config = dict(
    train_examples=26041,
    time_shift_ms=50,
    n_mels=64,
    hop_length=160,
    input='log_mel',
    win_length=512,
    arch='wavenet',
    kernel_size=3,
    init='trunc_normal_002',
    learning_rate=0.0027,
    precondition_frequency=50,
    warmup_steps=410,
    weight_decay=0.1,
    adamw_weight_decay_other_params=0.01,
)
Rows from block 8, named by matrix and row number. Rows with one number belong to one channel. Each number is 50 + 15 x the weight over its row's rms, rounded and kept within 0 to 99. All counts start at 0. After the name is the row's rms in percent of the matrix's.
# filt: filter width-3 conv, dilation 8 (model.blocks.8.filt.weight, 192x192x3), inputs 0-47, a 3 kernel for each
# gate: gate width-3 conv, dilation 8 (model.blocks.8.gate.weight, 192x192x3), inputs 0-47, a 3 kernel for each
# out: residual pointwise conv (model.blocks.8.out.weight, 192x192x1, transposed), outputs 0-191
filt.43 101:17 23 69 44 49 52 40 34 54 25 43 45 38 58 84 52 57 52 31 60 60 64 51 44 57 76 50 46 28 73 56 74 65 52 42 58 65 64 51 64 31 39 78 46 29 61 47 34 55 70 53 44 44 63 30 71 38 34 29 75 40 74 41 32 59 60 45 56 36 43 55 70 59 51 68 42 38 49 53 35 51 29 61 65 53 52 27 55 38 82 23 47 50 90 26 44 56 65 57 61 65 80 36 47 42 39 46 29 52 77 54 42 44 67 56 70 34 52 39 51 30 72 45 36 38 63 72 24 56 41 28 54 45 71 38 46 40 55 39 54 47 71 96 26
gate.43 105:52 40 44 55 65 60 42 49 46 45 49 40 48 24 61 54 25 48 48 82 20 47 58 67 54 40 64 34 47 63 54 33 54 74 26 47 69 45 24 55 50 77 31 53 74 52 52 38 69 26 65 51 34 51 23 54 32 27 34 73 44 67 72 49 55 27 43 34 50 41 48 54 45 44 34 37 58 40 47 83 71 45 40 22 35 45 19 42 69 66 55 12 46 27 46 47 61 32 67 44 42 62 43 45 35 59 62 50 79 53 23 38 60 34 46 39 51 65 49 72 59 52 35 43 58 80 45 45 54 51 39 37 50 56 44 33 51 39 46 74 35 75 43 32
out.43 104:48 43 50 38 12 76 42 45 68 41 26 21 43 65 73 45 69 55 56 48 55 40 45 40 35 57 47 53 32 57 84 47 78 43 45 41 48 35 49 63 32 83 51 47 46 57 49 57 55 57 51 70 52 42 65 28 68 45 64 42 43 75 44 44 43 53 38 44 74 43 63 25 48 59 53 75 41 18 40 36 60 42 28 66 59 61 56 65 45 33 44 56 50 25 67 59 46 48 68 65 52 74 55 61 51 47 31 67 54 57 69 68 67 30 52 85 84 49 66 55 49 54 78 36 43 35 61 39 50 46 25 31 52 37 72 27 54 48 39 59 48 43 46 41 43 66 53 36 66 22 67 41 52 64 40 36 70 58 33 57 78 36 41 63 41 50 58 57 32 46 46 32 28 66 58 42 45 59 61 20 45 15 69 57 29 79 53 47 50 20 87 84
filt.44 099:83 53 64 59 51 39 48 65 44 42 63 36 59 36 35 59 87 25 25 59 58 34 45 75 40 22 55 55 30 55 59 33 58 44 84 34 32 51 44 71 55 49 47 21 68 56 42 42 54 75 40 75 71 47 28 56 69 32 53 49 47 69 78 66 45 54 42 58 48 60 61 48 64 44 51 52 32 65 55 44 46 40 55 69 56 50 54 42 45 57 46 58 43 32 90 67 67 55 75 46 46 63 46 64 51 40 28 55 49 83 55 31 63 27 49 63 47 65 48 48 84 41 54 32 57 65 40 54 45 30 58 60 26 32 73 51 31 46 37 46 41 69 35 38
gate.44 095:44 31 45 57 49 67 41 46 85 27 56 53 47 31 64 36 44 41 61 31 64 44 75 73 55 53 32 77 52 48 57 66 56 60 47 54 54 70 22 53 56 71 60 48 50 66 48 49 60 45 67 52 65 70 57 36 59 29 53 41 58 45 58 62 35 47 83 62 43 52 51 52 52 55 51 49 36 87 22 72 35 19 45 62 60 41 30 61 60 30 39 51 53 61 72 36 40 43 41 63 54 52 38 40 50 40 78 64 51 34 42 53 68 47 45 75 42 37 54 63 52 81 55 65 37 42 61 60 27 58 42 55 47 48 70 66 65 54 32 50 52 35 62 40
out.44 098:64 28 47 74 46 56 52 56 22 68 81 32 51 62 37 40 67 57 52 64 53 64 34 29 64 48 46 85 25 50 51 58 32 48 40 67 44 65 62 29 64 66 62 46 63 65 42 61 52 49 41 62 69 62 54 62 29 59 57 40 60 45 57 74 59 75 21 64 63 33 25 64 19 74 75 38 63 34 27 53 35 54 67 56 44 39 45 30 43 74 62 64 48 64 76 55 43 29 40 43 60 50 39 75 70 54 62 47 50 47 33 59 38 50 35 35 38 48 60 73 65 57 66 57 43 26 60 86 62 47 79 57 45 46 55 39 76 60 64 61 42 45 81 52 32 66 30 35 66 47 37 58 48 80 60 63 43 49 64 32 46 52 57 52 58 16 48 63 60 22 54 67 24 28 48 88 57 52 69 59 49 69 73 25 47 68 58 46 36 54 49 40
filt.45 095:11 57 67 54 58 65 68 45 50 48 49 44 50 32 50 51 49 49 39 40 34 38 86 56 54 26 66 41 39 47 69 59 67 45 58 51 37 53 39 42 61 55 43 55 77 59 80 36 54 43 69 49 42 51 52 39 44 63 67 56 55 55 38 51 45 45 34 45 51 46 59 64 51 62 69 47 39 63 69 56 50 74 32 56 56 48 38 52 62 51 48 54 65 72 48 73 45 57 49 45 48 57 41 46 41 39 71 57 48 55 49 30 51 58 49 32 29 55 27 65 73 59 75 57 57 27 40 21 34 59 62 42 52 32 51 62 56 40 44 75 77 60 71 36
gate.45 096:64 39 42 72 32 42 44 56 61 57 40 45 37 56 26 31 57 73 43 70 50 31 67 73 59 61 13 26 51 58 57 54 44 52 34 77 42 25 72 35 61 31 52 43 55 38 72 36 48 54 56 35 42 62 56 57 39 47 44 32 51 32 48 40 26 20 70 49 57 69 41 69 58 53 85 26 53 25 60 42 30 79 57 51 66 58 45 62 47 52 28 45 55 55 85 62 53 52 56 18 53 64 60 67 38 48 61 36 34 44 35 38 24 48 39 37 53 30 26 38 53 54 20 29 65 29 31 55 57 50 57 46 42 42 61 36 31 52 31 44 50 47 30 55
out.45 093:45 62 57 62 54 67 41 32 25 46 89 35 75 22 43 63 29 45 47 46 32 39 39 53 58 30 66 44 66 33 67 60 58 54 37 53 56 43 42 73 51 55 51 78 75 49 32 38 67 31 51 18 66 76 23 56 52 69 68 72 41 65 24 48 61 36 64 60 19 24 21 41 35 62 50 54 47 40 47 60 50 53 49 69 59 15 53 60 72 28 38 50 45 52 35 43 33 37 52 38 49 64 59 54 62 69 68 73 38 52 51 38 47 58 29 44 68 37 70 57 45 39 63 50 60 79 62 49 59 43 56 92 54 53 41 50 44 55 56 71 50 64 50 54 44 58 39 51 52 46 51 46 55 67 74 53 78 46 25 21 81 63 43 39 70 66 43 61 48 63 43 64 64 78 21 59 45 70 52 41 66 28 42 46 71 64 64 80 64 57 75 57
filt.46 098:65 58 51 75 53 43 49 22 44 33 51 69 33 66 53 08 67 70 30 00 17 46 61 22 58 34 57 67 31 55 55 53 59 36 51 45 37 43 16 34 67 45 50 61 42 53 71 35 55 73 39 68 50 44 33 62 58 27 35 59 76 66 44 51 18 43 35 43 61 47 60 47 69 47 48 84 35 63 47 40 72 46 36 64 48 55 79 47 31 46 28 51 61 31 64 40 52 42 52 58 45 54 61 41 41 45 40 49 46 56 72 60 41 44 77 36 57 36 35 62 42 41 23 58 45 60 53 41 74 32 40 66 27 63 28 54 43 39 43 48 46 54 46 70
gate.46 094:66 52 73 42 55 64 55 47 55 67 42 63 47 68 44 39 74 77 47 21 75 55 48 50 27 85 46 71 59 37 43 55 68 50 75 30 66 47 26 24 53 53 61 74 33 42 45 51 52 62 56 24 59 30 45 44 54 42 45 61 73 30 33 87 62 44 44 77 31 48 35 66 35 59 60 15 46 47 43 62 76 31 36 64 68 29 43 34 73 76 41 58 52 57 37 79 39 37 20 44 63 55 29 78 23 68 54 33 30 29 40 68 59 29 46 72 39 51 20 37 64 66 47 58 56 44 77 42 70 57 59 58 49 41 49 34 29 34 53 41 34 43 77 47
out.46 090:48 68 65 57 45 44 58 36 61 55 24 46 69 66 36 68 63 48 22 37 65 42 51 40 55 11 45 43 63 65 62 42 40 57 80 46 50 28 62 48 74 32 61 57 38 72 73 51 59 18 56 25 48 73 39 49 50 66 38 52 61 64 57 48 30 63 51 32 29 59 31 59 49 69 50 60 49 45 44 33 54 48 43 41 55 37 84 31 57 41 49 45 67 55 49 71 28 64 62 59 29 64 58 27 36 44 39 52 68 46 40 53 66 54 18 48 54 45 69 61 50 84 54 48 59 24 62 44 69 51 30 48 63 52 56 50 79 26 20 44 31 22 51 77 25 41 63 37 44 38 55 47 77 37 55 72 37 41 66 37 63 43 51 42 55 61 37 35 67 70 42 66 78 22 84 58 70 60 33 45 74 77 60 57 31 58 31 63 54 30 70 57
filt.47 101:74 39 31 74 31 36 31 61 18 30 68 65 61 72 46 38 61 52 73 43 43 51 43 56 46 69 52 44 52 43 39 53 38 59 39 61 59 56 72 37 58 57 56 73 71 58 37 86 58 39 60 69 51 46 53 25 59 83 55 42 57 50 49 73 61 45 67 21 63 35 39 16 35 53 46 43 33 52 73 54 52 59 50 59 43 58 31 49 55 59 69 55 57 47 66 43 47 72 27 67 24 62 37 58 62 79 39 65 55 53 49 73 58 66 43 61 26 43 33 61 57 47 42 33 62 36 50 42 59 41 51 33 41 40 79 45 60 72 67 47 41 22 75 81
gate.47 104:57 21 47 48 77 44 35 53 69 63 60 47 42 83 52 35 68 55 49 58 53 37 46 58 42 52 51 47 33 52 45 42 31 49 66 58 28 51 50 66 45 35 26 31 43 73 48 51 42 57 78 26 71 47 54 70 58 49 28 55 76 44 55 41 59 32 48 53 61 17 78 52 57 08 60 46 13 65 38 73 56 26 36 74 42 52 42 66 51 64 54 50 55 65 48 61 36 62 48 44 37 60 52 40 29 65 86 39 38 28 59 53 51 71 45 57 41 58 57 51 75 36 52 48 71 61 41 20 77 63 37 33 61 29 26 31 34 28 80 46 50 52 23 72
out.47 107:53 54 68 38 55 43 34 65 46 48 36 65 50 57 63 93 62 58 37 47 45 62 60 79 34 40 59 22 55 63 67 67 24 52 52 60 31 43 48 44 52 53 30 60 45 61 35 46 48 65 42 38 56 53 28 67 42 14 47 62 63 51 32 56 20 42 50 36 75 44 43 74 56 59 67 85 23 64 68 25 54 20 54 61 62 53 61 70 34 83 66 57 58 50 26 79 43 58 39 63 48 52 58 53 57 30 61 41 57 50 47 82 50 72 36 58 61 57 47 59 57 62 47 54 36 72 67 62 18 39 46 51 26 39 38 55 60 49 70 74 80 46 67 19 46 45 68 23 64 50 64 61 22 53 67 52 47 57 60 62 49 60 49 75 58 54 38 67 60 39 44 17 61 41 69 30 53 56 59 37 45 55 25 32 42 46 21 67 54 28 62 37
filt.48 097:54 68 61 50 59 57 30 41 46 39 62 35 53 68 61 51 59 42 60 77 43 62 57 48 52 56 36 66 28 58 67 48 89 59 55 57 44 51 49 54 64 68 41 36 27 57 38 61 52 53 46 69 74 30 49 49 27 50 52 53 51 43 48 54 41 39 61 62 54 61 44 50 15 66 62 27 59 54 63 48 60 32 52 41 20 73 43 50 50 26 63 38 66 20 39 63 34 64 39 54 48 35 88 56 46 49 53 57 35 68 48 23 41 47 20 32 49 41 51 81 45 18 44 56 47 31 47 37 52 66 62 26 58 51 26 57 16 20 42 61 34 44 44 62
gate.48 097:38 52 26 18 46 62 65 49 63 35 65 47 45 39 56 53 75 52 39 28 44 57 65 54 50 54 31 50 53 46 39 45 50 63 23 93 41 71 27 72 58 34 54 32 68 58 31 33 60 61 54 46 42 57 72 54 09 72 53 44 42 33 62 69 83 55 62 51 56 56 45 52 44 57 38 53 48 21 50 31 80 36 41 50 56 45 39 38 48 38 48 56 94 52 48 59 41 47 32 42 48 51 35 20 52 35 75 38 40 50 54 40 23 52 55 49 56 48 61 53 46 27 57 65 61 52 51 70 54 34 63 72 10 40 62 47 59 68 65 27 39 35 48 29
out.48 105:41 41 48 61 77 32 76 48 47 66 69 56 49 59 41 40 35 56 11 52 50 30 69 40 56 81 33 55 48 68 81 65 36 47 30 27 30 36 54 75 35 53 57 34 34 63 53 58 32 48 48 41 56 41 78 24 31 81 24 45 28 59 61 55 55 47 71 56 55 68 43 53 51 51 79 42 90 31 60 55 31 54 53 57 36 58 65 39 47 44 46 56 78 55 55 63 86 51 35 44 76 16 46 05 34 64 49 47 53 52 80 51 44 74 45 47 49 47 53 41 55 51 47 52 76 43 46 71 53 57 72 68 50 59 42 54 29 47 75 35 49 43 44 61 28 87 41 52 39 43 57 54 31 31 50 60 70 71 36 60 63 46 44 34 58 61 31 50 30 41 48 46 59 53 60 55 33 40 20 50 26 54 40 48 46 51 45 21 71 44 49 58
filt.49 098:34 49 62 90 73 59 35 99 56 47 49 80 59 54 63 64 43 25 56 50 50 31 33 47 78 74 68 46 81 37 70 44 72 46 42 64 55 58 49 26 83 49 33 48 80 46 50 22 75 23 30 32 46 59 36 33 39 46 58 51 42 42 38 29 64 47 49 57 57 54 39 05 49 44 71 50 70 71 57 56 45 59 55 48 68 38 35 65 51 06 36 49 23 54 17 34 44 33 50 63 64 36 43 60 43 73 51 29 50 47 74 30 55 56 87 41 21 63 59 27 59 61 70 42 29 48 64 57 70 38 59 45 63 11 69 40 39 70 42 55 52 36 39 34
gate.49 096:38 59 43 38 53 36 91 24 56 54 28 35 71 62 63 69 37 30 42 53 45 32 44 54 34 48 56 58 69 40 69 62 37 51 42 69 97 67 58 46 70 52 35 45 46 38 29 62 70 39 64 67 49 39 46 60 54 40 19 46 67 29 68 73 55 65 27 60 45 34 59 44 53 62 58 33 65 45 33 82 60 25 58 53 55 34 58 00 57 39 80 04 42 61 46 66 21 47 52 46 56 50 58 29 49 54 64 76 37 22 49 98 64 19 46 53 61 69 62 51 39 65 33 55 61 47 42 41 41 45 53 59 38 67 58 50 38 62 56 22 41 26 26 52
out.49 091:44 82 49 48 55 53 67 45 62 74 65 48 65 64 63 68 42 54 47 55 50 51 48 46 39 52 59 68 33 32 74 82 75 70 56 52 33 23 34 68 68 54 67 24 45 74 27 50 39 45 58 39 36 68 59 38 62 78 45 53 56 55 28 39 63 51 56 71 38 60 28 32 29 48 52 64 29 21 35 70 55 78 40 25 53 71 48 42 72 76 66 82 65 44 37 30 36 68 72 47 47 46 57 56 42 60 54 80 50 74 37 52 41 49 43 59 32 52 77 35 58 60 54 31 53 35 65 26 64 26 62 39 17 59 44 52 58 49 31 48 60 62 56 50 46 28 28 53 38 52 57 39 65 72 48 27 45 55 28 32 49 29 53 82 32 44 54 58 58 60 30 18 34 48 45 65 69 55 80 39 45 19 56 42 44 51 64 39 44 73 54 59
filt.50 103:13 56 44 59 44 68 82 48 65 48 78 63 48 41 36 38 54 39 37 39 33 39 58 79 26 20 77 63 44 39 29 48 62 44 74 57 41 19 53 35 36 49 26 16 68 50 72 77 39 59 30 59 39 53 41 36 48 88 31 42 47 44 55 26 61 86 56 66 49 58 41 85 52 41 13 51 55 36 25 58 62 57 59 51 34 48 62 51 55 23 78 62 45 61 21 37 61 23 59 55 40 45 68 65 85 44 58 55 70 49 70 68 25 38 16 79 58 39 60 75 19 72 64 28 56 56 47 57 56 21 42 50 49 75 46 59 65 37 36 74 38 55 35 67
gate.50 104:64 33 45 46 50 27 51 47 50 69 38 51 45 49 47 64 48 71 33 61 52 41 54 42 49 57 65 34 38 52 68 23 59 64 84 47 46 71 45 46 43 61 20 50 42 49 32 54 30 56 35 22 37 56 85 61 41 63 22 42 31 58 51 55 41 38 72 43 45 36 21 41 49 58 66 69 60 66 69 51 51 44 64 40 68 58 53 36 44 35 65 33 50 56 53 19 56 55 75 42 39 54 29 32 39 73 55 23 50 47 50 55 51 57 58 70 50 47 51 37 63 49 67 51 56 43 46 44 52 34 36 61 27 51 53 52 55 82 68 31 60 39 72 48
out.50 102:72 47 42 62 40 42 15 48 64 61 42 63 94 60 51 20 73 34 63 33 45 35 63 41 33 59 31 46 31 61 44 59 53 42 52 40 62 43 50 72 48 20 63 40 97 44 51 40 55 47 29 40 49 34 67 59 55 52 35 67 48 70 63 59 77 59 42 38 38 47 47 42 24 48 55 57 48 56 61 48 53 45 43 49 43 51 43 19 52 36 56 39 19 70 56 21 52 57 39 25 62 52 38 52 36 44 42 81 37 48 35 49 28 89 67 72 45 67 70 41 42 41 45 65 47 52 41 67 53 41 43 66 63 41 70 66 19 23 59 51 20 29 45 77 57 45 47 64 62 65 39 33 45 72 40 50 58 23 44 56 46 27 35 68 60 40 19 44 49 56 42 49 52 37 71 56 62 44 29 18 39 69 65 57 59 60 52 51 33 33 55 76
filt.51 098:59 60 55 71 64 26 56 47 12 50 76 59 16 72 37 29 51 15 72 37 32 63 30 61 51 18 27 43 47 41 64 55 18 26 37 39 55 55 63 54 50 48 65 40 16 28 65 54 59 39 42 57 55 46 39 38 41 59 55 66 64 41 43 34 68 72 76 55 56 49 58 50 26 46 70 74 34 48 45 58 41 47 41 39 58 53 34 45 48 23 65 48 36 84 46 37 35 62 75 51 45 27 57 40 70 50 26 27 82 46 58 60 59 55 42 44 53 77 77 49 57 61 29 41 53 49 71 46 56 41 73 28 42 56 86 47 41 66 51 49 38 15 60 31
gate.51 103:43 56 68 49 49 66 56 50 74 53 64 28 45 49 42 63 46 67 85 64 34 46 75 88 18 52 54 30 65 45 65 61 74 38 70 57 58 42 38 37 28 53 24 58 64 44 49 53 45 42 52 40 40 47 61 35 36 50 32 81 26 52 35 44 48 29 38 46 37 67 88 41 63 55 46 53 55 40 57 48 52 62 57 71 51 51 54 41 70 11 70 55 40 47 42 81 60 44 70 45 47 40 56 73 52 28 39 50 55 53 55 23 55 55 62 38 49 61 64 34 54 69 33 50 65 33 41 53 45 46 38 45 50 26 52 28 43 67 04 28 58 54 76 69
out.51 108:71 41 17 49 57 41 45 47 68 47 91 64 53 76 74 27 32 69 63 61 33 46 53 53 68 77 38 45 60 67 64 47 68 35 54 58 38 74 48 35 79 53 56 64 68 67 68 44 38 34 57 46 34 60 63 49 50 15 79 45 16 65 55 59 58 51 38 99 61 41 60 65 40 56 40 32 72 41 42 39 48 80 62 25 58 58 73 51 37 53 58 61 46 45 25 41 74 34 25 55 52 56 42 38 44 56 45 68 47 52 34 22 49 69 51 55 56 73 58 53 51 54 44 50 60 29 25 41 45 17 39 38 51 46 74 44 23 71 46 61 61 33 61 51 47 33 53 41 74 46 57 42 49 63 52 61 46 79 55 18 58 70 52 58 45 66 52 47 33 38 56 79 69 53 59 38 47 67 64 43 40 69 42 55 63 45 68 50 68 37 69 60
filt.52 102:35 26 49 50 51 56 51 28 26 61 28 47 37 35 49 32 81 40 58 62 70 22 70 76 48 43 56 45 31 83 81 80 30 38 29 27 48 53 49 57 38 43 70 35 42 71 51 65 65 49 50 51 38 56 74 47 64 46 67 30 62 75 23 54 62 51 41 37 44 45 43 33 48 61 22 45 53 20 60 43 15 50 57 67 45 56 56 53 48 41 52 37 62 48 47 28 30 72 48 75 57 44 27 64 49 33 48 33 64 59 35 26 47 45 51 68 31 36 21 49 57 52 66 46 37 69 30 45 38 28 70 80 44 48 40 37 36 30 48 61 52 54 46 91
gate.52 095:37 36 48 56 42 73 64 96 29 22 44 62 42 62 44 49 42 32 63 37 44 75 36 82 59 69 69 10 53 48 49 72 71 64 51 75 36 33 58 41 41 71 36 47 52 56 39 33 63 48 62 34 70 48 50 60 63 47 37 46 39 52 45 75 46 47 31 53 48 24 59 55 20 51 54 23 43 60 54 74 52 55 40 50 46 19 44 39 57 50 63 64 56 58 46 39 79 58 77 62 60 56 47 55 53 60 68 68 49 74 40 46 30 45 55 55 74 03 51 70 74 59 39 44 60 46 45 59 51 36 53 49 47 76 40 52 24 25 59 58 60 62 72 45
out.52 103:39 87 69 40 48 63 36 46 42 18 46 69 63 48 39 55 71 41 37 83 34 64 79 46 66 54 65 44 74 42 34 19 37 37 63 39 37 50 71 38 57 39 59 58 39 71 64 56 68 47 45 64 76 56 54 49 69 61 60 52 85 24 60 61 36 34 28 33 72 58 58 45 58 57 47 86 48 39 56 11 56 60 62 50 66 68 52 70 42 36 54 35 58 59 59 49 50 55 29 50 62 49 61 48 66 54 55 33 51 44 36 32 08 58 49 45 35 52 45 35 42 42 55 55 66 60 30 57 22 54 47 71 30 58 49 55 34 26 44 69 54 72 42 43 70 43 38 89 78 36 52 45 70 50 25 79 39 46 58 39 35 45 50 41 43 42 30 51 48 60 37 54 27 33 48 54 43 48 46 70 34 41 63 25 67 53 23 50 36 50 54 17
filt.53 093:50 46 53 30 57 69 55 45 44 64 62 49 56 60 65 66 57 56 44 90 44 61 53 48 50 37 56 56 46 46 43 58 56 47 33 66 32 50 31 59 67 41 67 45 73 48 40 44 65 37 39 90 39 43 14 36 51 64 19 41 51 44 54 61 55 76 74 31 62 74 49 53 24 69 42 42 42 51 72 49 82 26 40 54 54 55 38 68 28 60 66 66 69 36 35 44 41 68 39 52 61 54 33 46 35 49 55 63 45 44 29 67 55 48 54 75 27 59 54 26 16 27 62 39 45 75 52 33 62 47 44 41 48 51 49 66 57 35 71 43 52 40 72 52
gate.53 096:59 44 74 39 57 65 36 60 77 55 57 46 59 47 70 37 72 39 46 40 42 54 77 63 39 62 64 29 69 45 57 40 33 46 86 52 45 54 51 27 59 80 18 77 66 61 51 43 71 54 74 32 46 24 44 50 59 24 57 39 52 51 56 42 41 60 53 64 64 54 85 43 48 53 44 83 46 66 41 69 46 45 47 18 77 36 36 42 51 93 61 29 57 38 56 53 58 67 42 54 75 65 32 43 58 22 49 71 60 84 22 47 69 74 87 44 77 47 60 55 24 57 32 31 33 34 45 44 64 34 52 51 53 30 48 52 61 51 29 45 63 45 34 52
out.53 096:69 66 54 39 52 53 80 45 45 33 47 34 50 39 64 61 48 41 57 73 58 30 46 33 94 83 47 45 74 46 65 44 43 26 26 38 52 42 54 60 46 65 61 29 50 56 50 61 37 81 45 56 60 41 63 50 46 56 47 43 54 39 72 49 52 33 44 37 55 38 48 35 73 56 43 60 25 49 21 46 60 83 20 52 12 30 33 47 57 64 59 48 55 58 73 58 45 49 48 64 55 56 36 61 52 38 43 38 27 64 66 39 45 52 27 44 67 56 55 40 66 60 60 21 56 23 47 67 66 38 58 63 59 86 37 44 42 59 57 51 64 48 63 58 52 18 30 66 29 49 81 51 25 26 61 37 71 49 71 39 56 72 59 68 11 71 51 40 62 45 52 50 72 40 58 30 80 37 28 38 55 39 70 52 64 41 43 37 72 72 43 33
filt.54 101:34 56 21 40 43 59 45 58 56 43 92 57 38 50 57 42 59 46 41 54 24 81 18 69 40 65 42 46 38 35 36 53 45 17 80 56 61 26 42 46 49 35 41 46 39 50 55 43 21 55 45 67 24 45 99 54 76 65 48 53 49 64 58 59 58 53 56 84 30 22 53 41 51 40 62 31 50 56 34 56 49 45 56 50 37 34 50 46 46 36 51 29 66 67 34 59 22 43 58 74 49 42 41 60 47 87 73 54 38 59 73 63 66 00 49 58 54 76 16 64 36 43 34 47 34 78 34 36 64 36 48 48 63 69 56 30 54 42 47 51 64 61 74 59
gate.54 095:57 72 15 47 50 52 50 42 56 45 38 75 59 57 43 46 65 58 76 65 68 29 63 60 55 73 53 26 21 61 53 64 35 61 34 77 61 60 59 66 55 77 22 22 48 17 34 54 77 14 49 40 59 42 39 53 67 46 36 38 48 43 41 71 80 70 47 47 52 36 54 33 46 65 62 89 13 40 69 57 33 90 55 58 48 60 61 62 35 36 52 49 61 53 32 30 49 72 61 41 51 65 37 57 66 44 70 73 32 65 60 69 17 27 47 38 41 41 19 45 65 60 21 60 47 55 56 71 51 48 69 39 42 48 41 68 36 69 55 42 62 53 61 58
out.54 095:35 51 52 44 28 24 39 82 22 69 39 38 41 12 65 59 55 47 67 56 40 50 57 52 50 57 35 70 45 27 56 54 36 64 56 60 46 47 43 53 57 70 71 72 26 63 37 17 74 48 60 71 23 60 61 80 75 36 47 70 53 66 41 43 60 42 13 36 53 47 39 64 49 43 29 56 57 59 30 65 66 37 52 74 46 39 41 48 41 31 50 42 44 42 39 38 40 64 37 57 62 45 40 31 54 40 45 68 25 02 49 58 45 63 53 55 84 70 41 60 32 46 56 47 48 26 62 56 45 42 69 71 26 61 53 68 38 79 24 49 32 53 36 10 27 39 39 39 50 53 42 49 57 58 69 40 40 57 76 51 50 49 76 65 67 69 39 57 49 63 63 43 42 45 48 22 52 52 62 17 67 47 52 52 45 38 70 60 37 51 49 30
filt.55 101:51 47 54 18 35 58 42 37 64 62 73 37 47 26 61 47 58 43 60 66 49 39 63 50 58 57 58 51 71 92 70 55 43 77 80 41 42 34 48 47 48 34 62 49 69 39 64 16 32 62 34 48 52 43 65 46 43 26 39 42 30 79 29 64 42 50 60 54 70 23 46 63 37 52 63 58 44 40 54 56 57 55 43 26 40 78 55 74 58 39 40 41 67 36 55 62 64 43 45 37 38 49 58 53 42 69 43 37 54 17 39 47 19 51 41 62 25 10 64 19 39 40 56 52 51 60 53 37 58 37 26 66 60 42 61 59 24 41 50 32 56 52 41 76
gate.55 092:41 28 83 53 53 07 42 56 55 50 52 38 60 77 65 52 43 47 62 26 37 60 52 53 51 53 44 40 14 84 61 35 58 73 70 56 72 76 49 38 45 61 60 44 66 52 55 66 63 66 51 32 44 41 53 56 30 41 41 31 28 49 66 50 66 49 41 62 62 60 75 51 37 44 50 53 48 55 47 69 59 53 36 50 41 43 62 43 62 70 34 31 52 43 51 25 44 49 27 40 59 37 55 25 60 56 36 49 39 53 74 49 55 53 77 38 59 80 58 58 39 39 75 55 44 32 71 58 40 32 67 44 56 78 65 59 43 74 36 26 20 71 66 99
out.55 107:50 65 66 60 30 63 49 28 41 68 51 49 66 78 40 78 51 43 47 70 52 37 40 46 21 64 39 18 41 43 67 37 21 53 41 52 34 45 69 67 17 55 43 49 72 40 55 45 39 32 70 54 54 71 60 29 38 28 65 38 59 36 31 63 44 55 52 33 69 57 53 60 30 40 46 27 21 57 41 61 58 62 71 35 35 60 69 43 67 36 39 38 29 25 43 80 54 46 31 50 53 68 59 58 49 66 67 30 45 51 77 32 52 48 77 77 52 50 73 48 55 46 21 62 14 68 56 62 49 49 93 38 39 57 66 24 66 72 37 56 59 30 48 60 70 53 68 47 51 74 52 43 56 56 57 75 55 45 56 58 43 25 22 46 51 36 35 47 49 55 56 32 55 61 30 41 55 60 12 52 43 49 46 68 66 64 58 52 64 64 59 74
filt.56 097:54 81 60 60 53 69 18 39 46 24 33 46 61 53 58 48 42 68 62 21 38 36 67 30 53 69 58 60 50 26 55 60 50 68 64 45 48 52 41 38 73 35 24 64 86 21 74 55 43 76 32 50 60 34 46 71 81 26 48 35 59 47 72 52 39 72 62 92 56 43 54 64 41 56 60 89 25 58 73 33 60 48 55 82 47 52 43 26 65 51 40 39 54 45 42 69 84 38 69 50 63 35 48 30 42 54 75 40 41 61 44 52 53 46 55 68 70 52 32 66 49 41 27 44 43 43 40 41 60 43 52 51 57 37 37 48 40 38 46 29 55 64 29 53
gate.56 102:32 39 68 39 37 60 23 56 74 39 42 58 56 36 55 28 37 51 48 54 52 46 46 42 36 43 53 44 75 41 57 63 53 57 33 59 41 63 57 65 33 60 42 54 41 20 57 52 47 65 67 42 43 57 40 60 68 14 62 57 34 50 34 48 41 13 47 20 71 41 55 46 34 58 44 55 76 47 50 66 35 46 34 41 34 40 31 62 43 57 47 90 45 37 58 45 48 58 10 54 56 32 57 34 55 47 53 39 59 44 42 47 51 44 57 69 58 49 72 68 48 63 44 52 65 40 68 35 55 51 46 35 40 63 74 46 62 13 28 67 22 75 55 72
out.56 101:69 39 49 63 53 38 79 84 64 38 62 56 50 66 63 39 49 61 48 32 58 52 70 18 31 55 62 51 58 28 30 66 46 31 64 39 40 36 41 38 34 48 20 72 55 56 31 44 42 39 46 54 40 65 48 47 34 39 33 52 41 62 58 39 52 43 45 56 55 54 31 44 46 42 51 56 48 27 81 67 31 56 38 69 50 22 60 56 56 62 74 60 32 36 44 40 90 76 57 61 48 82 46 40 70 39 26 49 43 53 50 46 60 43 78 68 60 21 55 44 55 16 48 67 80 50 29 32 43 66 35 51 44 65 44 47 49 30 37 62 38 62 69 72 89 48 50 61 40 45 46 58 38 36 50 66 55 57 61 29 22 55 68 54 24 54 56 71 52 55 42 48 44 50 29 44 38 41 29 19 36 55 29 46 36 23 73 37 54 48 66 08